From a checkpoint of a small masked image model.
Model: 32-pixel images, activation gelu, layers 8.
Data: trained on photos of arthropod specimens (BIOSCAN-5M), 195000 training examples, 26.5 epochs.
Rows from block 3 of a small masked image model, named by matrix and row number. Rows with one number belong to one neuron. Each number is 500 + 25 x the weight over its row's rms, rounded and kept within 0 to 999. All counts start at 0. Numbers have three digits each.
After each neuron's rows are labels from the 100 images, of 14848, where the neuron reaches its highest value: "top examples" is what is common among them. Only what is clearly more common there than usual is listed. The data: photos of arthropod specimens (BIOSCAN-5M).
# fc1: MLP up (model.blocks.3.mlp.fc1.weight, 384x192), inputs 0-95
# fc2: MLP down (model.blocks.3.mlp.fc2.weight, 192x384, transposed), outputs 0-95

fc1.14:511481476536491512533477519496495524479524453494521519457504484479528512510522471507487451496483489481531516472490468482510523510477516485511531467546504485498506516474494485505505499500550470528520478475471462523529482488467474498493483518517507529496448488493509543485545496560502463506
fc2.14:504513509507515476545473498516467501516542510473544483508513497504503502523515550468492498511527493454496528500451519491524488503520481502517516528523492496500493438488493503496512503474477480512515464459471508523514471541500485495487448523509519504472515530530513524472537512521457481491
top examples: order Diptera

fc1.23:483480486526483492530525531486551534534533532518466533505516505484465477494474514484543495529545476473536498486500471516495524543518482488495461453509436486514507496511496486516519505495507512535514527532493519537528511469503503490482492516498502529486487529524494503468494520543471503529
fc2.23:471555486532512509517471521520480485544480492493500547492493510485486460543528509546463495482489565515485502513457481532498511509494553509513506487468507491476546526484520465549517501498442479500486483499526529497465513521496535512482478500518491496511501459485512473489502551500495454522
top examples: order Coleoptera

fc1.279:588505519514496512497498510501484497524497529513487511509518486492457504497458541492525510536485465520485533460485504475465512509551505476527471504514488494481542516493515545518465469543516515485504500554531517551477516526479520526518497463515478497489500494495498474498538512479473485531
fc2.279:475519532549505509490507461523491483498528494467544509510461487508474478535524506522547489522494535499488523549491525482467452551483462537447510518515539522509514515544492505501511474502527512503478497508512494482523508492548484470507476489508521497493486512520483479482475487515534539457
top examples: order Coleoptera

fc1.91:536491483488506509536431500458532499509497528503515559477508482456517507455494486520518480502514481490495511480496481527504508503496535494515534483450501460522496475474514504532494517469497494522515553523439506524494500495485555480552498445485498499516471474517494546516508497490500512501
fc2.91:518506484521532475511525545504415522543463468476465513525477512483507508498556507443501499489532505523481547506493510490567497494467504471468466521492521505506512511486447469470496469507477477507484506525501479484484508498495494503528491488503492488511493493520525511519497497483481520542
top examples: order Diptera

fc1.55:494514500522511518453456508466540490530469487520505520497506475540542488476483530501468506496530511480534498483486489491538508513508511486524560517468449518515481508511472463483460528511506452537501457553516488456488512492548498495491490486489541513528527481504515545478473497510506493452
fc2.55:512483503470517466491457476497495485520459517482471515516472507475510520454510534492481565534516490509495507478489470529507513498546500506460469498522527480544485510471487490467510487472498521507528492506501533448526529447482550512528461510477501525517530515484489508553490479471506554484
top examples: order Lepidoptera

fc1.54:556514492427497496525496483488505498516488496470542515520501499489504511442550451533477512497507472499499490542527527518529532470487518487517483532524477469518459503532500497494508537480503487540490509487519514479523522472476515492483518483482500551533485494469485501500493466516493527482
fc2.54:538480501493480482494478478510515486482517508466548495493495504503532487473492506494536491512516464480498547532528455495476467480516502513490490513494516481514505471498466477448478502483482513495458557500498500521468552506484505485538514506518447528507500551512535486478505463493529526473
top examples: order Diptera

fc1.141:528516526532529525445509537458498534530501479473516450485475483483516476516489520493498497456514523499468502529447493474510526534501497511502479502495449501458512512543537546510542506494480506528492454536500460530529503522467504516502507458512498487495519484502490518503531536504501459526
fc2.141:516527491467531542478519513498521502493505479454496467464483471490498495489534501505544505523504447512503485512512553502493498518526507558509485530473477510501556514501491544481530503476509498506520520510466496457446521476468540498503477522488464508505508461523512485544488565477506543476
top examples: order Lepidoptera

fc1.244:484491514514507498500489523530508552488476494487500472486486486476519482496544458477481540528483532519518463530493492500547460486456502528504445494517574472529518483514505515501520510484538508488484514532461480497490494503510483500505475475533504547488507481501485544465502518526492552512
fc2.244:495523490508523463509473496466507556492481478502498510498521513535460510485511479509455457500513489450512531512511514497482464531496518524500559493501539511544468459498491455499478502528532569481502503499459532502469505485467511469516553517471501477530496512480520458479501504497469523470
top examples: order Diptera

fc1.16:526488544426487507520523520470496486516485532478467481520521473506532543488484474461526483533474459472502450523541522500530536497485482523526503476493487459509455513507546500500479513473514500490501492492523481504552485487488499479487490523514489540496457538498469501468557492490527503507
fc2.16:505492448503499530494520486549487526457507494532523529520495496506523502530483527475553503515480504506490527494515464463513466491503519468506492492472501493468474476486509511482478483441488514540490533478519537523485546462499495466481474501450450515509541488540505488498515453471527485469
top examples: order Diptera

fc1.261:544486518409460529542480503520491505503524515488481505500507489484522557515480485447520496510504451515529467531484523463546498512532524487514501510490516468474482481492483501505476514495510458528515503513465513512512520488460506486496469536501568504529483551487534513509502464497473516530
fc2.261:530472484489478545450537531545480508486503478531508525481499490526477511501515503491532482495489506511475485484520490463547453519541562491528492467483483469476538516479492506499550483477489480500537513525496506504505532481529481489490489540489518491547480514505485496488531514412473527469
top examples: order Diptera